From a checkpoint of a small self-supervised image encoder.
Model: 9.4M parameters, arch vgg, activation silu, widths [80, 160, 320, 640].
Training: normuon at rate 0.012, 15800 steps, batches of 128.
Data: trained on stained colorectal tissue patches (NCT-CRC-HE-100K), 90422 training examples, 22.4 epochs.
Rows from block 6 of a small self-supervised image encoder, named by matrix and row number. Each number is 128 + 32 x the weight over its row's rms, rounded and kept within 0 to 255. All counts start at 0. Numbers have three digits each. After the name is the row's rms in percent of the matrix's.
Before each channel's rows are labels from the 100 images, of 14976, where the channel reaches its highest value: "patch colour" is the nearest of a few named colours to the mean colour under the peak. Only what is clearly more common there than usual is listed. The data: stained colorectal tissue patches (NCT-CRC-HE-100K). In brackets: how many of the 100.
# conv: 3x3 conv (model.blocks.6.conv.weight, 320x320x3x3, each kernel summed), inputs 80-159

patch colour: pink (66)
conv.58 101:141104105109135155103135105119156157118066120081120149172135193119106133100101197179176120126078149109117103101143100090138104102132129129138162094154124111118136114187100107133140057126118148072138141163147152133103147148082099154153101142

patch colour: white (96)
conv.59 115:113086147122137153094000102131157153041112100114145109134149119133139090158113129146164154133153128132141134081148115123115153130139107107154161116118121121132122133089130152132116126142107108159140087134096062089089151117161159107129048108

patch colour: pink (83)
conv.79 100:085074089147094121092147119007243111122173110094117109124117142104180113108150209124078110097111085116111061093127109067075144139129084109134114105049075132161103079163106168144125093061152110099078070154081087165097147113133131138128111112

patch colour: pink (72)
conv.265 095:126113108131099106105107143113156124142092115117093138119173099105176108146175155111078076140115118128089162125107118100151182109153073132091101119158174076159130083176114114122119140087134092084118095211146116097108132158150167170187119096

patch colour: white (94)
conv.198 107:118083120139137120103028069138168129030143177116116095117106126109161084108089140143112107108142071114111127089151095054066106112111154153108102133085149154110104128126110126129126140103120105123111091127148076093117148143109141088128099123

patch colour: pink (74)
conv.49 095:131146114134141083062187126102111120009152141127194137071168129188114126135131135089162140128117121083099128074115106112120105106167083124125145124158124124117098128147111175081178132155120175117105124113101022106110121195075100096125082075

patch colour: white (96)
conv.306 121:143021112141133065112203134113116062088153150118104145146087140113175114126113138099083114067132062126131094126092170133117143145118128149103139059060149108130155115141092114104134079124100081104100147113112066135139119118124100119111103171

patch colour: brown (29)
conv.13 091:154080144095133169105166146160090110157134130156178131125141070128145125114140090126038140164143146177131103095080124100087106146127143164101118136139099141119131080106092139175158101125070114154201154126138107123118121106155088143111150138

patch colour: white (92)
conv.81 086:188120148093126149152212126145110134081056108119162227137126153135106094121084145123095113052116143131137083070110067091115099145154090157160143071159115121142152134162117190121146118071153119177122146112171083117122128121105079113119097119

patch colour: white (88)
conv.269 098:176181100174155123138016143127165120141114092098101130072176132168098128165101128064115098132119087044125115121129158104015110115125127169105148190084111152082126089133096116141138138094130142158187161094135146157141134127077140125099105106

patch colour: white (96)
conv.121 090:111085071147118151187089118067151110088093105128127104112140149148170136133109112163201123141087140147174154107108135116127126118109128151151138096142134114131104132166155123151122144144148163080127084104147066146083110104171119111131083151

patch colour: white (69)
conv.159 096:172102087098176141087110133130101129057103070143152122090130100101124122134112086158164133166143147201168133143145188160051105115121166124172153157165086135119119097100101117107121139096136159089159084120145157140079113108112109141147132115

patch colour: white (66)
conv.124 092:124092159133149132044155143113107106077122116142101121123135104135171093106101113150061087180123075180116115105098059136103083207108145136101090111059153157136173102161108151152182051158159100127097114130139095128148157106122088099162130212

patch colour: white (99)
conv.234 095:137143075149135135092098213123098137090167143122128132148123134146156148145138098073123078216122128101147153121084102120139142168076201127159120094183094117126080151117133123139126133159092134106111118188111155108096141135134094135117165143

patch colour: brown (29)
conv.98 129:132063127090175187176191119080105137071100105134123155131133113163146120159116108152117130131119128140157156176109098133119114171135104149143140141121075162143118125136128148153167166104140142159174079071097077106138090122153136102104110136

patch colour: pink (65)
conv.268 099:157190116128141136088035110139137106075116085156083153102081130081211120098146128081103137123104150109098087097143114140057057160151131149082090142147105114094114077142106163113177111137098138119148159145146158073125137085142133069075128159

patch colour: white (70)
conv.103 079:146192116106086157153151121102125141149114131120158143071125128137128139068129134149140129149106187102097090154121136118080141140172142130138096097114098125134093111160089155172134111183082096123091138150139139121119116098097164159139096192

patch colour: brown (47)
conv.279 109:178133158082159095097164114183081123124165112146124160090141094177180111169154098099115102176179116163109118097142126154194106072140097107208112121128147132176190179112113095106107130164131114095253117083165147112159130116138106068100084142

patch colour: grey (44)
conv.277 101:139154143136115120109088144075109120208159117108106144166155120117104166112148037173123141158115111101145125158131207115057106115110135115154128126112147134137123111135118142186135102099086082145102092106077175160127105137142088090124155112

patch colour: white (94)
conv.99 094:099142115131134127180113137149185164142134168134098133167121117164067131107124149166145162142173112199108155135108137141103105135171128053182119120139165100088150123116127099138118154199114192152086131102126138102179145115147125155104106142

patch colour: pink (76)
conv.32 094:154094132223135085118126156176106108117113105122136182104109170071136125108154148085108133147156116152174164170130105098168172139121093096098161102164203107132085130159144157105084096135116082162134124133077127104121136091109096152081128143

patch colour: pink (68)
conv.190 123:161160107108138131142132148129126139132121127133109143125110111114165157068180123107110124143108115074152098217121119133102107152122117107129139108135236152087126158115143212114157104143165107099124145138132150124126145116110104107126134136

patch colour: grey (57)
conv.19 104:091101114097088171100106156126147127163110120100168105120128137102140090104160143123115186145087135101066126094136128098146121118174168158113130199197129194094120144089119149140163186162132063168141063196062087107155038097101145121164103129

patch colour: brown (33)
conv.203 088:064115113096143109144182165135130122152097128176100145092136122139102131109097154106076071136099048117107144137128144105085158083181133109086114139100142136121100143146104131126142199107164083151092109139158139103170102095093170145162110204

patch colour: white (98)
conv.217 098:082075105117171151144127154147155190111117168157061161138176148127108181081071221193209112168142167171084141113167085180108103137139133086172116149177130115119142157156093094132111139150099139112106113108151166082093122125145162127130138122

patch colour: pink (74)
conv.76 094:088103122155092075114138129125149085033060123103135106094143117183127134146112131105102063065143062093092128110154127106091116101105104133117078081033120107085111140103144149107166114137082088126068089124112088143159121113148191138091099117

patch colour: white (82)
conv.156 089:158142100182147075126188122121086115101121118086130119116136139150127131128073080147107126145164134117125142167103101109072113152128163155190186121134125092137132140100114106106107075139149156208147185137085124142149110132134156155086152163

patch colour: pink (76)
conv.144 093:090149095099103152112179150123123150157094099145159089123140076152170174182123164086122101133108041107124134110137090092117108119099157154161127115156097116148136136134120143134124146076149122148067079158156142139180146091127124134153160137

patch colour: white (54)
conv.253 083:142114120123129126132104116108082136142144093097142139112103101155117198135129153150155128113167118146162149153160151111115114114119173099118166078145166117155108118097096129088181116147127112085110141185147148136091141136142058150132141119

patch colour: brown (56)
conv.264 106:090142100089118187110087117038175138209050144117118142114163125127088104140122145164090096138158104132155178141151158105196097103149194156092136178080127121129119171133148136124193165102109131160128079136112151100124095097077081146132153133

patch colour: brown (76)
conv.23 106:133157134176157146206107100061099134098121105120101120189106159113149117142131131113098079133104104185093091154140116118155120135152140083138087130126089106131128136135127154123101217173155055165116143068101130120127180161109145116093094104

patch colour: pink (65)
conv.181 103:063155186144117112093140209126114104093132117093117188136128117118118100169122178154113128101132149130115133132149143093098128106177117164173100134092134160129092122194171130084153145179112176167160083087122112181142147126116099136161131167

patch colour: grey (65)
conv.18 095:074157162115132120124110106140150110188044089205157131089121135137128141081112086146146114131105105120068094096109084185123144125105090138136128126093127109121159080191109110062146102151129130186086183105105136154136079131140144106148158077

patch colour: brown (28)
conv.212 102:142120100124110192074127130152179127163162126151110140130133073111097117142172123085168119130109144161195128223127153149159090110155155072078105139115173164138133123132143150136182124131123094095149163183031136093113110134098132160153114115

patch colour: pink (67)
conv.21 119:152075140142174132108043155107189092104102098178112104076144157094223083113150116134116198111117094087111138051116157140134155098116143183125126183062108190140156124111095117103097132142099068088152058148075056119142109116093141077116048085

patch colour: white (77)
conv.315 101:089045102170107000084077141142096083136115130114114154146162107125129087091140175062128085139116112127094095139114136020092125134117131123114123068140133145142077113132093154086102071105140110073155099141140095134078166138152106167072101138

patch colour: brown (50)
conv.143 133:131158119133140205130090113107108141116126117095155099153099080142124132164112089104098022220128163091124139123153092113192105148115076115133137160158110136108133148091136164138151151129140100071154114109164198189114093159119171131109130170

patch colour: brown (70)
conv.116 104:152045091122160120067089165133120115124140115103148130204159189096159110115151113095097114152113117100098190189093145111093085227077063115100130140134096140124159107117174120146113080130072162165138125151121153124086129140132127121121132006

patch colour: white (94)
conv.178 080:082187102108088092118158135106160144099100104104082127135167062109168122142102142145073144172120143061063150092153139095139063116116145112116078128154110095114115144131138146162153108105154087170084107153085127174144121162150124121182146146

patch colour: white (87)
conv.72 104:107114110150132101175148097122126131142163122067120114171177041125119123126124093131100178106138058160117130158138148092138190101130138121122117100137124106110120092136147147116121097176105158180101151124068126143069108141110119165082108125

patch colour: pink (67)
conv.309 113:107168155163109183137113129131167154187116111146123143154079082116182096130120115161131193028129144140149104161129162122141138181096135154094070131096088106129094134183143142188170140116119165094081175103164119084134136145132102178087147087

patch colour: grey (47)
conv.141 105:141122119111121082043172086098128149119155118166068112105148158095172150101081115129084102148148085190104109134196211131114145088107112126105134129157128124134120039144084185140079093153177075138151072102145135125072162209120141135114071104

patch colour: white (99)
conv.109 094:133044073103130119145187137090115151076118169111158078125165097135222094125136200114095173165112150129112099119096114064103110090108151145116148109095083145136153118101135087168100123101133124111079130165138104143100155129069130100157065111

patch colour: pink (70)
conv.293 095:137126106145115110041124135113105142132130119127103134075184086173161232128123132084100066195109133102101109147165130092074100121115115144148129108120112131110120141146138141108184083101156173100133133101140159139121101140154103074109083182

patch colour: white (99)
conv.274 088:164135123142068098147109134160143120156158131188113135172178193126098151092126167165104132117134130165112161143095154121093121087136097127086199162189145074150175129160164122124094133095136122142145178155166155166184135181087082144138101091

patch colour: brown (61)
conv.170 098:151125107104173160108111184191147150177130135098098147206152094134137133134153084144176150134112149118150129143120121144093145173076159116126155156130121143116139139154122116118182130170151114032255179198097165112098142136129137168137158107

patch colour: white (91)
conv.106 080:117148100145133103107094149147173119098147089148119126100156169129104077150102125107126117073139065147144145068130095156130076134152170105093106116141057158123081119160106131114145090060120111143150141137078129120125100148076110113094205126

patch colour: grey (61)
conv.243 118:083077115113104158163149089137112104019099145128147099109103185127104118103120101143127133129170135136134117150111078167186090142092131121113175119132140124130078139155166208086115127103205130144112162059180044122088123075122147112120120164

patch colour: pink (95)
conv.271 090:093155132135089105116093101065127154098155164062150063123081079098123123139132104142174122135083070103120089107152107108072124132115117160155112143096086098103050129105159158114121162153114143024143097175125124137094098145137070131118086137

patch colour: pink (69)
conv.259 101:090131129128109121135121201136110140085067132120141133108138147211136174120082152050103113094137102080126137111133125152135085099130098114164106087087101114123120062132144115083152126161108147147100123096182068092068128079113162146068113097

patch colour: pink (83)
conv.300 100:120135145143125088044106093119136077069109117081092113032118121153181106134098122099074098107109067035072087079189098113065089099132108130172136103177076109120122101122086152159123063115110097117162089167148088129096118139157097121129091121

patch colour: pink (69)
conv.132 115:088124126147146145116153136127170166100091092095125107111148116197098170160112111148137125098184129145127102150175099154056130186113067142149110125034119098124119125182124155130210112164135185082081149120180117093150137117082146135134132175

patch colour: white (60)
conv.20 099:080183132122097158165081148099080103124114157093155082102135171168130105135152087148177046142178140110112131145105140140102135159174106170105185085107091135135114093123154154134152149159118151135138137126130129141099115104134113111133121118

patch colour: white (76)
conv.119 111:182088165128159157152064162101122154039113193097151123101167169154119131094146150169122101124094150148108174117118093121160153092165105122094151092166182113116088127163181114143142139130079125146206136123101053082123136111077147087141049094

patch colour: brown (68)
conv.105 099:143154138151129175126137182109134109200161112118099117140109131095097134073110130169162126124127178130185165169115137160178102092161154066129091151208089096155150160142162137100159112115109185110129139123051185151148107132147100196138155118

patch colour: grey (50)
conv.176 109:122150148239123078113113123108115138172214126160098092165101114088139095121150101142094070103112055096080123132133076135100149139077118088099094106099149134128104120157145108125103090076157075144121106154141199129161119171111146110112172070

patch colour: white (61)
conv.8 113:130060109107099121120108161122110103080188141156114124113113117156138163157116164075104108144112083000143133109115175041163133130139067134137152092141136164116156128120132124093179077101099099064151124139103146121087109136122113165115104087

patch colour: pink (69)
conv.313 099:155128170168100092101130155108132115141129142158158142097099125111233056098124156120152090113147074104105157100125139087150173107118129115067099079099147137160114124119175181103085158123126104117096095137077094110161133118118162106106129109

patch colour: pink (66)
conv.149 108:162144172132091183087086164148133085195145110144156112111167051165107105109111093103126139130153093104116139142098202129058054146092122164118130153103156129112113088100118181082138151119122140127066160079100141141154168129112120073134114128

patch colour: white (100)
conv.56 100:091124134148155117182033097075173113091100135144138175153109139127113153161126134120114140084145167126116065094133144051110129163125127090119111099165095094082119111145080084147110102103123127110056050128135118112115164096106085122101120124

patch colour: white (65)
conv.272 087:155105094118083159126153123132130110120131096186078123124075073150157123127103128116083103175101121113121101079107076122119118153143138151121129151180121174114068084194169154094135208122094152066129147158130112130131129155140114057091170168

patch colour: white (92)
conv.158 118:115067135148108138121206198154107123066128160173169098146152108130109086112153129135067115169141097136085104145093150108160121145098148118103093120129140115119121102163139095166134141149155119143115139127177097093146122125107096173159100142

patch colour: grey (45); brown (34)
conv.214 100:077107140148083107091061123091144138137127107140159099159063118095140107127150113095186170136128083128071162166147079161078067064108119122133124138061117151138095131113118122108146175119101098138077101152147108131147125112153143069129166106

patch colour: brown (59)
conv.182 095:163140160188116184154122060076097129118101172111180130125135158207157081080121070133087155107135155115114167152125147093134162140100124106138126098153148122113108142130162129177073172119118117161185105146060144133208127094114181143145109173

patch colour: pink (75)
conv.206 103:122145158165142128124103112116100115085096167075142116090164092078144128103114147095146098168126165061102123091161124113074101132094168105086126099089102110101069071128126102159154169113101174166134178033150110140070109129151210133085130112

patch colour: pink (75)
conv.66 086:067170088140099115088203126147116079054136144093156156061134103102135114143141115103142075140141098112079132116103151096106127120131171123125072110068183094068103087164070107184169135096116163145073109159076132131147118155087138167136092149

patch colour: white (88)
conv.57 107:126073112141089055141137190138145143124095159101126102132129144201120135076098158109108129051171115052112118182159153095143120164096140152165194130099122098109136126113132138096204146149112135054115162115178155076130169123103107163092119117

patch colour: pink (75)
conv.48 104:158132111103123134097151190142124118117077120108189149097137127193143134134099097151142120190130113107125152147100138112017131149144110178144124133113094160144159095121081092127158100072122168102135127138216068163122102083158062144103061159