From a checkpoint of a small self-supervised image encoder: normuon at rate 0.012, 15800 steps.
Rows from block 2 of a small self-supervised image encoder, named by matrix and row number. Each number is 128 + 24 x the weight over its row's rms, rounded and kept within 0 to 255. All counts start at 0. Numbers have three digits each.
After each channel's rows are labels from the 100 images, of 14976, where the channel reaches its highest value: "strongest on" is what is common among them. Only what is clearly more common there than usual is listed. The data: stained colorectal tissue patches (NCT-CRC-HE-100K). In brackets: how many of the 100.
# conv: 3x3 conv (model.blocks.2.conv.weight, 160x80x3x3, each kernel summed), inputs 0-79

conv.62:090080103130130121154109101142160124118132140119089149107128123148102114114135135120116173194090108130117160108117098133129109126126151138095115146152142111136093122139146104103108079138127148088108138145158092159175145113115114120165121070
strongest on: tissue: lymphocytes (38)

conv.51:152124148128140143154141123146035126128132136136125049153159121118119137127115147114112143190144136135128177125156146123097096103089152094127107138118133121136150135163121122137145105170158091123153133113147128118114131155129130100142099128
strongest on: tissue: lymphocytes (38)

conv.155:080154096084102145104122143113121120133130108155132157146126145153153114110094151101121122156139135094138142191068113142129147121133126144123130093113150138141108126084124118121135139154126130102116150064120124120104127084106137092153066143
strongest on: tissue: lymphocytes (39)

conv.32:123164096122089177137094135097147077127111135136091115098138138131066101117140150115101137128159124078107137108135154135124143165096132122132117101132125119114135125205129127126105120147091161132088139112105147098114123159154134099122134142
strongest on: tissue: lymphocytes (38)

conv.151:115139121116100120154130151115111140105092154098203138118127151140130094124072138114150153169138135163058133123116092139149138133103111173145098135119143108126147144132107126067123130138125133112093131111152164124156129142139126100086130119
strongest on: tissue: lymphocytes (36)

conv.129:134093133146107136103164096104116093134165116091114102121151149109139136138108119119110119152093096128166083095142116100129121116123129157135082098144118099131093084129086154167135166072135106117133106171132116086125150144143113134137113154
strongest on: tissue: tumour epithelium (35)

conv.136:153136145118123122142119111113128138121123127118154146119129153137108120132126110114133114096130052132084119141089170143124143132109110181127106132142165110145114124128152146098108119112135135133095097162109105195151140107091088089157172084
strongest on: tissue: lymphocytes (40); tissue: debris (32)

conv.75:166147164149124143141158102164148118176103112116121130148151165141141115109114128120110111103074108147123150125129107182115100147134121134104158139087114114120128107143135093089138085119128127093099129135186131153124116164152119111129093076
strongest on: tissue: adipose tissue (39)

conv.141:134156107128080090139100132110103071109136153144094139118152155154132169145126149133120131154117138121127102141124116121149216124103154125158122127122106115106122108156149138159117106072124140128135139141145138174128147140196135131135138109
strongest on: tissue: lymphocytes (77)

conv.122:133133085175178110102114136101099114114119123156131114116077150127125121116079161148151147136162132087125140139146155136116104128139109115135149099148116132090139119162147127137153096147123146097102181151130113147102066132152146146149089103
strongest on: tissue: tumour epithelium (33)

conv.90:163141138063099127110158135169112106116131131085140137165143122100135149133095147102133134130122128170140159106063119104131125143121130120113141116117158132157098127123121133136117123095116134115148097028127108130147132089131115122142139149
strongest on: tissue: debris (34)

conv.101:140134115142142140128027137131080106128115113136118129100118163132096114138132128116136102111150155144129155128132140149138112104109144115133128129139126133089112120046122151139130107131128146121125149139047103140100130120130128083121096143
strongest on: tissue: normal colon mucosa (28)

conv.46:144135133133127128103164152128087130139129162098110126123094141094116119114129152118128086092139122145141160091111148105160070160094099150074108148108148124147110115183095126138122130156101117123137128122123125129139128110101111142046123112
strongest on: tissue: tumour epithelium (38)

conv.89:104139134111103133155104130162113094106113139143126105141130121131126125146134121129116122109116139107121110141112139133148128130122129055097102131091147063125155152184108149112104150133099157168148139120159141077087077081127114129110090122
strongest on: tissue: lymphocytes (46); tissue: tumour epithelium (34)

conv.45:136113157137156131116084121115137116129118120106106122184147156154123110122135132121137103111139091136149089125106136136062129095114120119140119131058147108152130136122119162126086147119162144103150128146115111161104090093118125130149198097
strongest on: tissue: adipose tissue (62)

conv.102:104127135081117134166149106161169135162134125126131172145143143136134157116133101034122122123123159144149139127123127148119091117115152106124152126124091107141122149084147111117129120078143097123149135046137125144147136127107128115130137120
strongest on: tissue: lymphocytes (44)

conv.117:144105126142103105128094148144103123090109147109105123146102176143149122094087120156128150126096140096169111133097119108138118143112141117159112132133136111138164137131117171108144142098073128141157137166082133160088100076127118115096169123
strongest on: tissue: lymphocytes (58)

conv.77:102148120092140129161125146143105105149139087133129076103131122128126125106131144113141092110129105138128120137149096130113123126145134109133174172149105104083171141157155152139060165096086106136147109103150160100106102122150143167102112139
strongest on: tissue: tumour epithelium (43)

conv.74:104150127136137103090122114116170095146132144161101123163180094139140133130112136147143109150140126100140153154137136108134114136103161115131121158113147169091139139129147095145126147155160159154096086169139140151105142148119100105170067089
strongest on: tissue: lymphocytes (41)

conv.71:165115129158123117131152139188102105120064106114130135119070096096097191139134131136113128117143148159115115124140151125158102141130077094112112094111155083114122158127148086123121109100154113146136128124123134143095103106123103136136143135
strongest on: tissue: cancer-associated stroma (27)

conv.65:103128139137135077137142131106142113138110121151112081092145089130133140109128133122148126132085094125147117094143112132141190135073073142108128160157122121099103092148104083148168147133159124130092107184139120131152107132142130127108116124
strongest on: tissue: tumour epithelium (42)

conv.91:100110128147086155092135102106109152131160103119163118111145121141163144139162151166161109130124156094124150131139109151136079138095141124074117124156180151162172121142122110153145122135133114150128104138116090125125137134102086066124131117
strongest on: tissue: cancer-associated stroma (27)

conv.15:106113130126100116119133115144155135147139130090121137114133120123093125060101101145081114108098104156103091131119111056117139067097147149103101120161119135118130127136134117130152079098143151122144133128102124112150158117113063123129118130
strongest on: tissue: lymphocytes (37)

conv.25:136092097161131080181118109109108132123107101170145157115078135124129128115114112137174106124155145142129109103178147105153123112133139175106128101154103147090149119108112120118122086126101131129120131127130143130108169174105104076147142130
strongest on: tissue: cancer-associated stroma (59)

conv.14:158134108122129096141117143108136124115112144171144075142106122103135135099085113120124126102118083105140117143152143160116138113123116105113093161080103150132128061162162145104097116116100116133140108143115171160137158187130127115111166127
strongest on: tissue: tumour epithelium (79)

conv.33:119137108092116094154100098138178152118171113120150084139102103123132103140148131104113123139142087081156100133121135130117107117146112125132135197143159178111136148117115153121068126128138153112103124110104124107112087130146102145157162122
strongest on: tissue: debris (28)

conv.104:118061117153117120112120160132128121090138128142121135147106120145153135158125082097185163147152139133160129127141124079161057087098130135147162113128143130119157119109126135138110090086118090139137158140121129124128117117085152122157122120
strongest on: tissue: lymphocytes (54)

conv.36:130127079163140116113117136149105150126102144119103125142049143114123136133131108156129154139146109115158080105118139127153108121154100148143150122097121129138071157149094141107130100152138110082137190138107131120117127071164104136133122123
strongest on: tissue: cancer-associated stroma (36)

conv.159:121171116140113116098124129158156108145141101108120140103112120147160121132101123141071156189138109083141152075144132100119118161128126142116152141109120113140065117150083097104107105096111151115094131097139108142101132127170141148132144118
strongest on: tissue: tumour epithelium (35)

conv.4:121058117145132133182128120137141162126143161108121127142125092136161142156129149137124110114116148124119137143145073168117101119144112109072107104158165139171123140115155129107124090133143083121129143149111119153131122137168101124097134070
strongest on: tissue: tumour epithelium (57)

conv.31:120118097125119104107123141148093075119081134134079119083145137113121153130148139117130160120112117103105128145104142141130096153103108137084128124170120084118145158141174095089113127133117130128109127125118127194145147081109091104102102138
strongest on: tissue: normal colon mucosa (25)

conv.80:140128124128135122167163121146136143095117086143129135168137141141157122147058116127141149130116121151133145142110129151105115088134130129113122112111158126145146141130110134147137088066137100137140119114158144112128097125106186119118147033
strongest on: tissue: adipose tissue (32)

conv.70:146170128091114158180093108154066109154100128106131125155084131136149088139086122094127115168124079092141178089128105142158108111159134110087141129112129145125141153153126129112128110120152113142142123099127120121127113123160115137096128134
strongest on: tissue: lymphocytes (42); tissue: tumour epithelium (40)

conv.69:115096166145108121128135083082149139121138103123106112135154126137096139112114121105088099093080142144121091119127101140106102080132167118090124079128120135137148141099122103147129116190129121148095091146127124110099125103108090094110158128
strongest on: tissue: lymphocytes (35)

conv.12:141147157111151111126123123099086117150097141062109123099145114146157112109078146133115112110129141134097087103115109129138141127123144128133169120074143098115147144132089144095137140149076132074108158130117132178089128132114124097119113149
strongest on: tissue: normal colon mucosa (52)

conv.35:121136083092181160123118122144095135101122090113130104081122090090119136182169112159104105106142144151149173128126118131158124136180123146143145172120149101093123131124092138131160107148100108109107140123127108105132144160150142147144128141
strongest on: tissue: tumour epithelium (39)

conv.68:141108141126131139120136141127092134158102105100131107097139127113136167154149104133125111098153049161093090052127143126133087125097137124106093107123166160122105138168123111131133120085128117129136106107116121172147140110120142125105156132
strongest on: tissue: smooth muscle (33); tissue: tumour epithelium (33)

conv.114:109132162145115138115123134084135135144092139114175160109110136104117116132074153111170138141085178146065106111134077126125124141107100123121170141156125101135141132122090101083090131141114124140134133136119124142140113162110095118083136126
strongest on: tissue: smooth muscle (37)

conv.95:119121094132108130072099130117130135120098122137124125145154138113108134121145102159125114089131111156100125144118143144139125127071125127154135110136177128100177102111107134113109172159136104114080085141130180115127125127072167092168145128
strongest on: tissue: tumour epithelium (38)

conv.113:129125105119144128156131136114142093112118135119101134144107152112109092120150087114168146103129082167153134125145151158108119141115095143106060125062122110114123106125111101163131143133135132120114105158137131124161083064150099131164140107
strongest on: tissue: adipose tissue (40); tissue: smooth muscle (36)

conv.154:124122131165103126095146142121112137120115149100169117107108133128134135084100166103153102129124136157108139129137147148110143152065119128102129111132157139127143126117152085122123105158099139108102165153109085137138117097124096069060092123
strongest on: tissue: lymphocytes (35)

conv.126:156113145131083128126126144145139098123099144144160135153126145160145137110082131092147125147145151110118139160132163106138175138043154147140146135151076084121137141133128138144142118148144093153127119078173146140133135132162109095113118125
strongest on: tissue: lymphocytes (28)

conv.60:142129113124143103136092138132125126136142145124117153129107130134158064137112146119088155133136123040125138174129129139129140122112138073108152138125134151132125076140095161109112132128099145113110130115131153118178131143120128138164054110
strongest on: tissue: normal colon mucosa (26)

conv.66:090142133129147168123118146106103142120065176103177110129141094123122112103152100156172099118151151124096107107099127137121120136126117157103140144115118120119139141137113129091097104171158127096067145120126116112155164147085131124110106113
strongest on: tissue: smooth muscle (39)

conv.56:097155115133141110148153104104138117139126089127129127110153101154139129115091127121152061200139152161124128177122106140150136133113119106143112093142113089115118141138130124148134150115145128127129035132159138102118137127158161135152119119
strongest on: tissue: adipose tissue (45)

conv.97:161125141142093166067127146112123140092124114133139129133129088124083177136141126130125131122114155143121130112083144137062143133120097089161147104155160147068144107117121119133157110135132122152112099134090128112071105128103143120139128142
strongest on: tissue: tumour epithelium (36)

conv.1:130132147120131138097126122124124145142135156089128130153131133131085108110145082128047099086101123108151104107110131133148120127104131117089109172162127128143126101123138099094134138065139114090128139160102113112134160148117069132092134122
strongest on: tissue: lymphocytes (29)

conv.28:139131130069096150120083127154127141093159151134131139148134132144115133124110134089123130121110116141120126146096133136149136137073138110124145084137148153151119117149135137158111154129134136124143061012130143119124107126131118116128142122
strongest on: tissue: lymphocytes (71)

conv.134:147099051124092142090130139098097136103125154132155098096052114114135126095149141107144114078137149109140115108138169130115116126110130138131097126121126154113150125192140166143145113145131115132119111101128117149087147123115098113120137118
strongest on: tissue: cancer-associated stroma (43)

conv.41:134137102118046144143134150127099144103137114149121154148135106144139122136150158064137149167121096080129124115114121117133171122110141121088139138139147126101079170130159113145142155125154146125114126106144122136145158116129082085100161117
strongest on: tissue: lymphocytes (67)

conv.59:139153136125114112140101099105134128136165137117158157117126147170128105131146116105104093116130098125134123119141097173144161101096125191111117090148129141114133141121178096189131128114168111119120109074158104135171117114099131114147141093
strongest on: tissue: lymphocytes (39)

conv.39:091132154145128054137150096076153132163148096150146151099147096172126129141125117140110107094123141097127104151136099117141120134143131144112148082135119139115138123152135098132109105123138120108091147171161159156086127123118158095132139084
strongest on: tissue: tumour epithelium (38)

conv.76:149088141134137133125147059107142141124142141103118149139107121139158129132140173146156115159147164129144121080159122108122120180164145128111134106106171137141146132094122124125123124125139165128148134129111085140117114158104109140125116037
strongest on: tissue: tumour epithelium (41)

conv.7:184164091124108113169101119124127093146097133142116133142103150122110136103131158087106133148107128113112135127146128136102173140112100129148120121126148044094106095144127107150141125166169160128135099125113124153112099112161153100141102149
strongest on: tissue: normal colon mucosa (32)

conv.123:125114108149117098158103154146155103085138153132162136132094115141151148145125128142141133156153145115151106140146149097165156138115123128150146132150099118127098140169132182098117092168099139150148143178097155143119117112141052112146117101
strongest on: tissue: lymphocytes (37)

conv.119:109129121118115159125134122085078109082145106102104094116139127140133126125114136128163148146081135139131104104117166141112146099119138089139155115161148143106128127125087151200104154123111113119059152159103131113139124125098083125114144136
strongest on: tissue: tumour epithelium (47)

conv.147:124179136135127133077174108115115156124099103116144147136103126141151130126127109118174145127164105100101069094155164105102132132143137134147142108113136148125140137121099133077148168089132102134128146114113123141117143130095187128172140090
strongest on: tissue: tumour epithelium (62)

conv.34:097154145128094065058132089113142132097099136148132124158141120096133128130101111128113172110108110123120104104123121144163118148104102085146115153115133105136187132143130133114139143143144122174115109142156146116100108119075097129135110098
strongest on: tissue: tumour epithelium (36); tissue: lymphocytes (34)

conv.30:116148151121138129099130121165108121079099127131110149172100115135166113092118146128137128105121144144178163135112142140114119092115097141133133088105152110145153115090163133133119141092128112111144142093146086076135119124116064094086103135
strongest on: tissue: lymphocytes (36)

conv.109:132150125119176159126131133138150099147101117084066143127127144099086103132153112120081139092123136123102145138135131119109123135092120121101100112086116100099140081153103078089138141096129154076127100112129146113127112087155124146140143122
strongest on: tissue: normal colon mucosa (44)

conv.111:133096156106158161140128141155112124139121137117119147076126151110110154099139123060136133138096148149077083149095113143143137167127107163094111098148137141123111142126119122159101128132145149087095125111093120150139153090142094098089127105
strongest on: tissue: debris (41)

conv.44:117181125170091091088151154122124094084109114151108143130181128115121138105110135127135129154141136144151178173097152136100138140103147121137124131156106125117125118132168099066110137127092120149140124142138127165135121125100096092101096118
strongest on: tissue: normal colon mucosa (27)

conv.132:123088134150117113128091116124082117135142122159138118116162207120117131155139116106108124121087168136149112164147106155155157096134107104143146181133114140129105119062126103154095129073120089110118142147128114124124114135142131119130154142
strongest on: tissue: tumour epithelium (36)

conv.21:130141077053146123167117153174097116141139136126142097169062104148154131116116145090109146161138103103121127127112157118096141134108121120139152147123099117125112139134144125140095124151140126123162112078107156106101084099127135124110114122
strongest on: tissue: adipose tissue (27)

conv.115:123180136068143134120035129148132120151105155137133123138116145154117117088124109152092113155138135091162136163119145117135166133152132156157184111116136101145145130167117160126126148119094154141158133126091123148123116137139112120126110117
strongest on: tissue: tumour epithelium (41)

conv.55:116125151125151136115081099136082130174157163081134117119121142107146126145076110105128121118094082135108138066117068129155108114156137136139125158119114151138138130104080106121128109121146094124122155153159126121150151114109143129147145169
strongest on: tissue: tumour epithelium (37)

conv.81:060139133076150069119109130167170164104150138135139133153110099120123146159120107155127140134106122120129083123043114140174118119145101129123127141141132161130136133147127137124078123119131131140150122116147162093133102104138125145140131127
strongest on: tissue: mucus (29); tissue: adipose tissue (27)

conv.53:083145137129139131151126130088116099122152131072127150106125132094130113139085152124148134119133111134163145095135111135147109138109115099105107106121133147144126105137054133159134127122056138139135118108130131093211118116142129113139090138
strongest on: tissue: smooth muscle (37)

conv.5:105135164140090115108169108163108131140135094136146155126172127139165155126100098104150126092108068112103121153118132144169108121115137047124119115104129133109121168118123114121116143098157097131121107118180156114141141132133159144118116112
strongest on: tissue: adipose tissue (26)

conv.106:169101135117112145147152132134134097085125099133114140114151107118131109135133152077142155142114191134119137124108129115067088149111100108088084090146124114153112150143132147120075125156143136091151122116116093131107137154156099142098157137
strongest on: tissue: smooth muscle (37)

conv.23:113134111108093129125116131120162116112150148059128147111116150185140122094124144119154126129130153158129127093097111134159112143109098129150106159091148133145111189138085133102149140124093166123130141137137086127124152061118126090133133118
strongest on: tissue: normal colon mucosa (28)

conv.3:127157121134132104142116137122140132126136147147137096160109097153155147147097133146129088076114106099124110191141096133131116090125143141131114136143115155140172133129153175100156093190128064138130145171095165131110110136109139129137125133
strongest on: tissue: tumour epithelium (61)

conv.99:134132112119097132128086125127161115127106137117130147125097108129129104116140128042135141111129114113139127114138135118135128128091125160134131106134157125136121123050140127144144107135120136122124132059037136135148132144149123071110138141
strongest on: tissue: lymphocytes (51)